Weights of a small contrastive image-text model.
Training: nadamw at rate 0.00071, 16200 steps, batches of 256.
Data: trained on photos of plants, animals and fungi (iNaturalist), 155796 training examples.
Rows from block 4 of the image encoder of a small contrastive image-text model, named by matrix and row number. Rows with one number belong to one neuron. Each number is 500 + 50 x the weight over its row's rms, rounded and kept within 0 to 999. All counts start at 0. Numbers have three digits each.
After each neuron's rows are labels from the 100 images, of 14848, where the neuron reaches its highest value: "top examples" is what is common among them; "colour at peak" is the nearest of a few named colours to the mean colour under the peak. Only what is clearly more common there than usual is listed. The data: photos of plants, animals and fungi (iNaturalist). In brackets: how many of the 100.
# fc1: MLP up (encoder.blocks.4.mlp.fc1.weight, 384x192), inputs 64-127
# fc2: MLP down (encoder.blocks.4.mlp.fc2.weight, 192x384, transposed), outputs 64-127

fc1.41:472515442463544417387539508472526551502548541519509508519479458413400485574451438488474562525500484554421492549456420488482378431446491487431474463616467453555465524460504527444493533518450448
fc2.41:528447525432494487501512493508501463529413576398330468480547563469507548560556406583428448517500551484536460585460473488481517442534469555557511483490476550529495486471484468478428578436521564
top examples: class: Aves (91); order Anseriformes (34); family: Anatidae (34)
colour at peak: grey (79)

fc1.254:354473535492439546430456463530563463504392483487519395547494522489441510551566490567555528473549508490485631474510558502491448467539474504424529502496486545563485541519456444511548513490596515
fc2.254:539518564440469528467515440563478503503568504531244476497506424462494563513539472518521492569451417566519497455510492516530491536522464553508455521526518465524498425496514485534464552468548527
top examples: phylum Arthropoda (86); class Insecta (82); family: Syrphidae (27)
colour at peak: yellow (47); orange (39)

fc1.332:423543517524400513565544449495547593539483470529423477503526467631468519511439429497597504451568515589524531542521511541480492496487453453457517459531479488564553532547462538464497558538447473
fc2.332:526483486529477532493630522449513479417487481563141516536477489482539471425503509512467463465525457499446547538556479476496543568522539499454440444525528465517514527457503477447491496503543537
top examples: phylum Arthropoda (60); class Insecta (59)
colour at peak: green (27)

fc1.45:513473459506515532508471528538459437516424443509481509498523526479468464511492531417539519412505529480488543490462453557539446515563451524455527492541545549518498546475427472487563452564501372
fc2.45:620499580531569500505433451530486515450572504547622501499470383439491493415538460457546465537513475495590538494504470487538506519603516548528587464540493563509529473543551462542570472561557577
top examples: phylum Arthropoda (62); class Insecta (61)
colour at peak: pink (33)

fc1.320:507524540620447488400515475508470563504426503535471502570517446402502467564612381495528503564530503467562495502521523458513481515519459475529384533579448463510474519485505471556481516445480502
fc2.320:484486499443536540434499438464540471476485441446395513527533494496465549535486604537482497447515508525499489460479553521488472416572499534494518581478481563414546484454453581473587502504447507
top examples: class Aves (97); order Passeriformes (65)
colour at peak: white (59)

fc1.357:448481515470466589434501499520516454515495466520541506491516505422461480483553465546438587461476486485450586454493468445441522549498507560513443557528508505510472389410528540518388528522556425
fc2.357:482495515447473445445419535421528540596462495588483527461497507459562516554525462471526521496594475455545410504541491485518568527427453411454523502551564506472519505499522432523500502462469529
top examples: order Anseriformes (28); family: Anatidae (28)
colour at peak: pink (26)

fc1.343:500516500522535517336469487512485483575441500511521458518419514420535623479550475468485538495513546507539500469500495489471495482471493412537486495529551404531498541557489591474518525549501496
fc2.343:418479494449479495504580454515417510504538522507239496582488538525541450432498470506501487479528452482480462526521456483502560520501519502487490447493473480441533446512452527466492513557489553
top examples: class Aves (92); phylum Chordata (92)
colour at peak: cyan (31)

fc1.100:482542473551485556473569454522526554541492523595508508529531510434479484579525495565502563518447490527535485466422461537583412493471558362445538567547519514574459445396559505430496578497417499
fc2.100:497484538455474555462547487493510469414429492455341560503481514449487547532528547503439484441473490516405570479557497531454493403510549481537529426479486438478563507519484457441504573501427489
top examples: order Anseriformes (30); family: Anatidae (30)
colour at peak: grey (76)

fc1.6:394422569461431493474512441465515427517513441505492491546490569629522476545550523465429508588519550499422561482567545406495528548556581504552598407554512584580542460554461414567495459535599505
fc2.6:465591538477513484436447480444464491500520525519491460451580461497494436460470429488559483579422456447532510490506484481564499520593589543504485422535505555470487497554479425425484568447537473
top examples: class: Aves (96); order Accipitriformes (29); family: Accipitridae (26)
colour at peak: white (35)

fc1.120:495521600485394517552538527510515517461443477457517487547539443540463478538523434534558503491584526543582521524567577550507582501471477518492519577444468474523428524538440486456494520476461514
fc2.120:462502491592469543527566597463530484484543534477201473428492488535519517539502474416567423561511556496462500504563537466435520497506508496461569499480514473511520507513537427450551505404546580
top examples: phylum Arthropoda (93); class Insecta (91); order Lepidoptera (36)
colour at peak: brown (55)

fc1.338:559443466491448552501448417519499457513537475533535514435519458502429471538480493463438538545508470455480509511545518548510531479482569375479483424466453542456425453504444592515601593519480538
fc2.338:542504464521398576491476535527417433544506470469505530460423489464602444519479520512540493538536518514468435560509432443534507522467491432596512539450532537637512486487518579475517460453564472
top examples: class Aves (85)
colour at peak: grey (76)

fc1.8:501476574495491533420514532496485467421487505478466441470568480512511466493542508605539646543507463473549640465527528526455449542496471427541457468533449598561413504479463502443607604440471516
fc2.8:463531569497634565567453465549543543564577558447429509457524438497515615498537479490533491470462485565454438449509549560450485531485484474455450521418541510503519542540510410521429558481483466
top examples: phylum Arthropoda (60)
colour at peak: yellow (64)

fc1.2:497516578579417548501516465520452615510410495527538471526474566399501526509657538505472407497587577520524495497512486445518548453504469509438431491546489482482452493630520439516509554531574587
fc2.2:415493543393627485558472424566525451549530519430280506560560483571499438430501492504467510494517563498520423452402460575513508481501488476427491552501492481474487497501529498572526500489501448
top examples: class Aves (88)
colour at peak: white (28)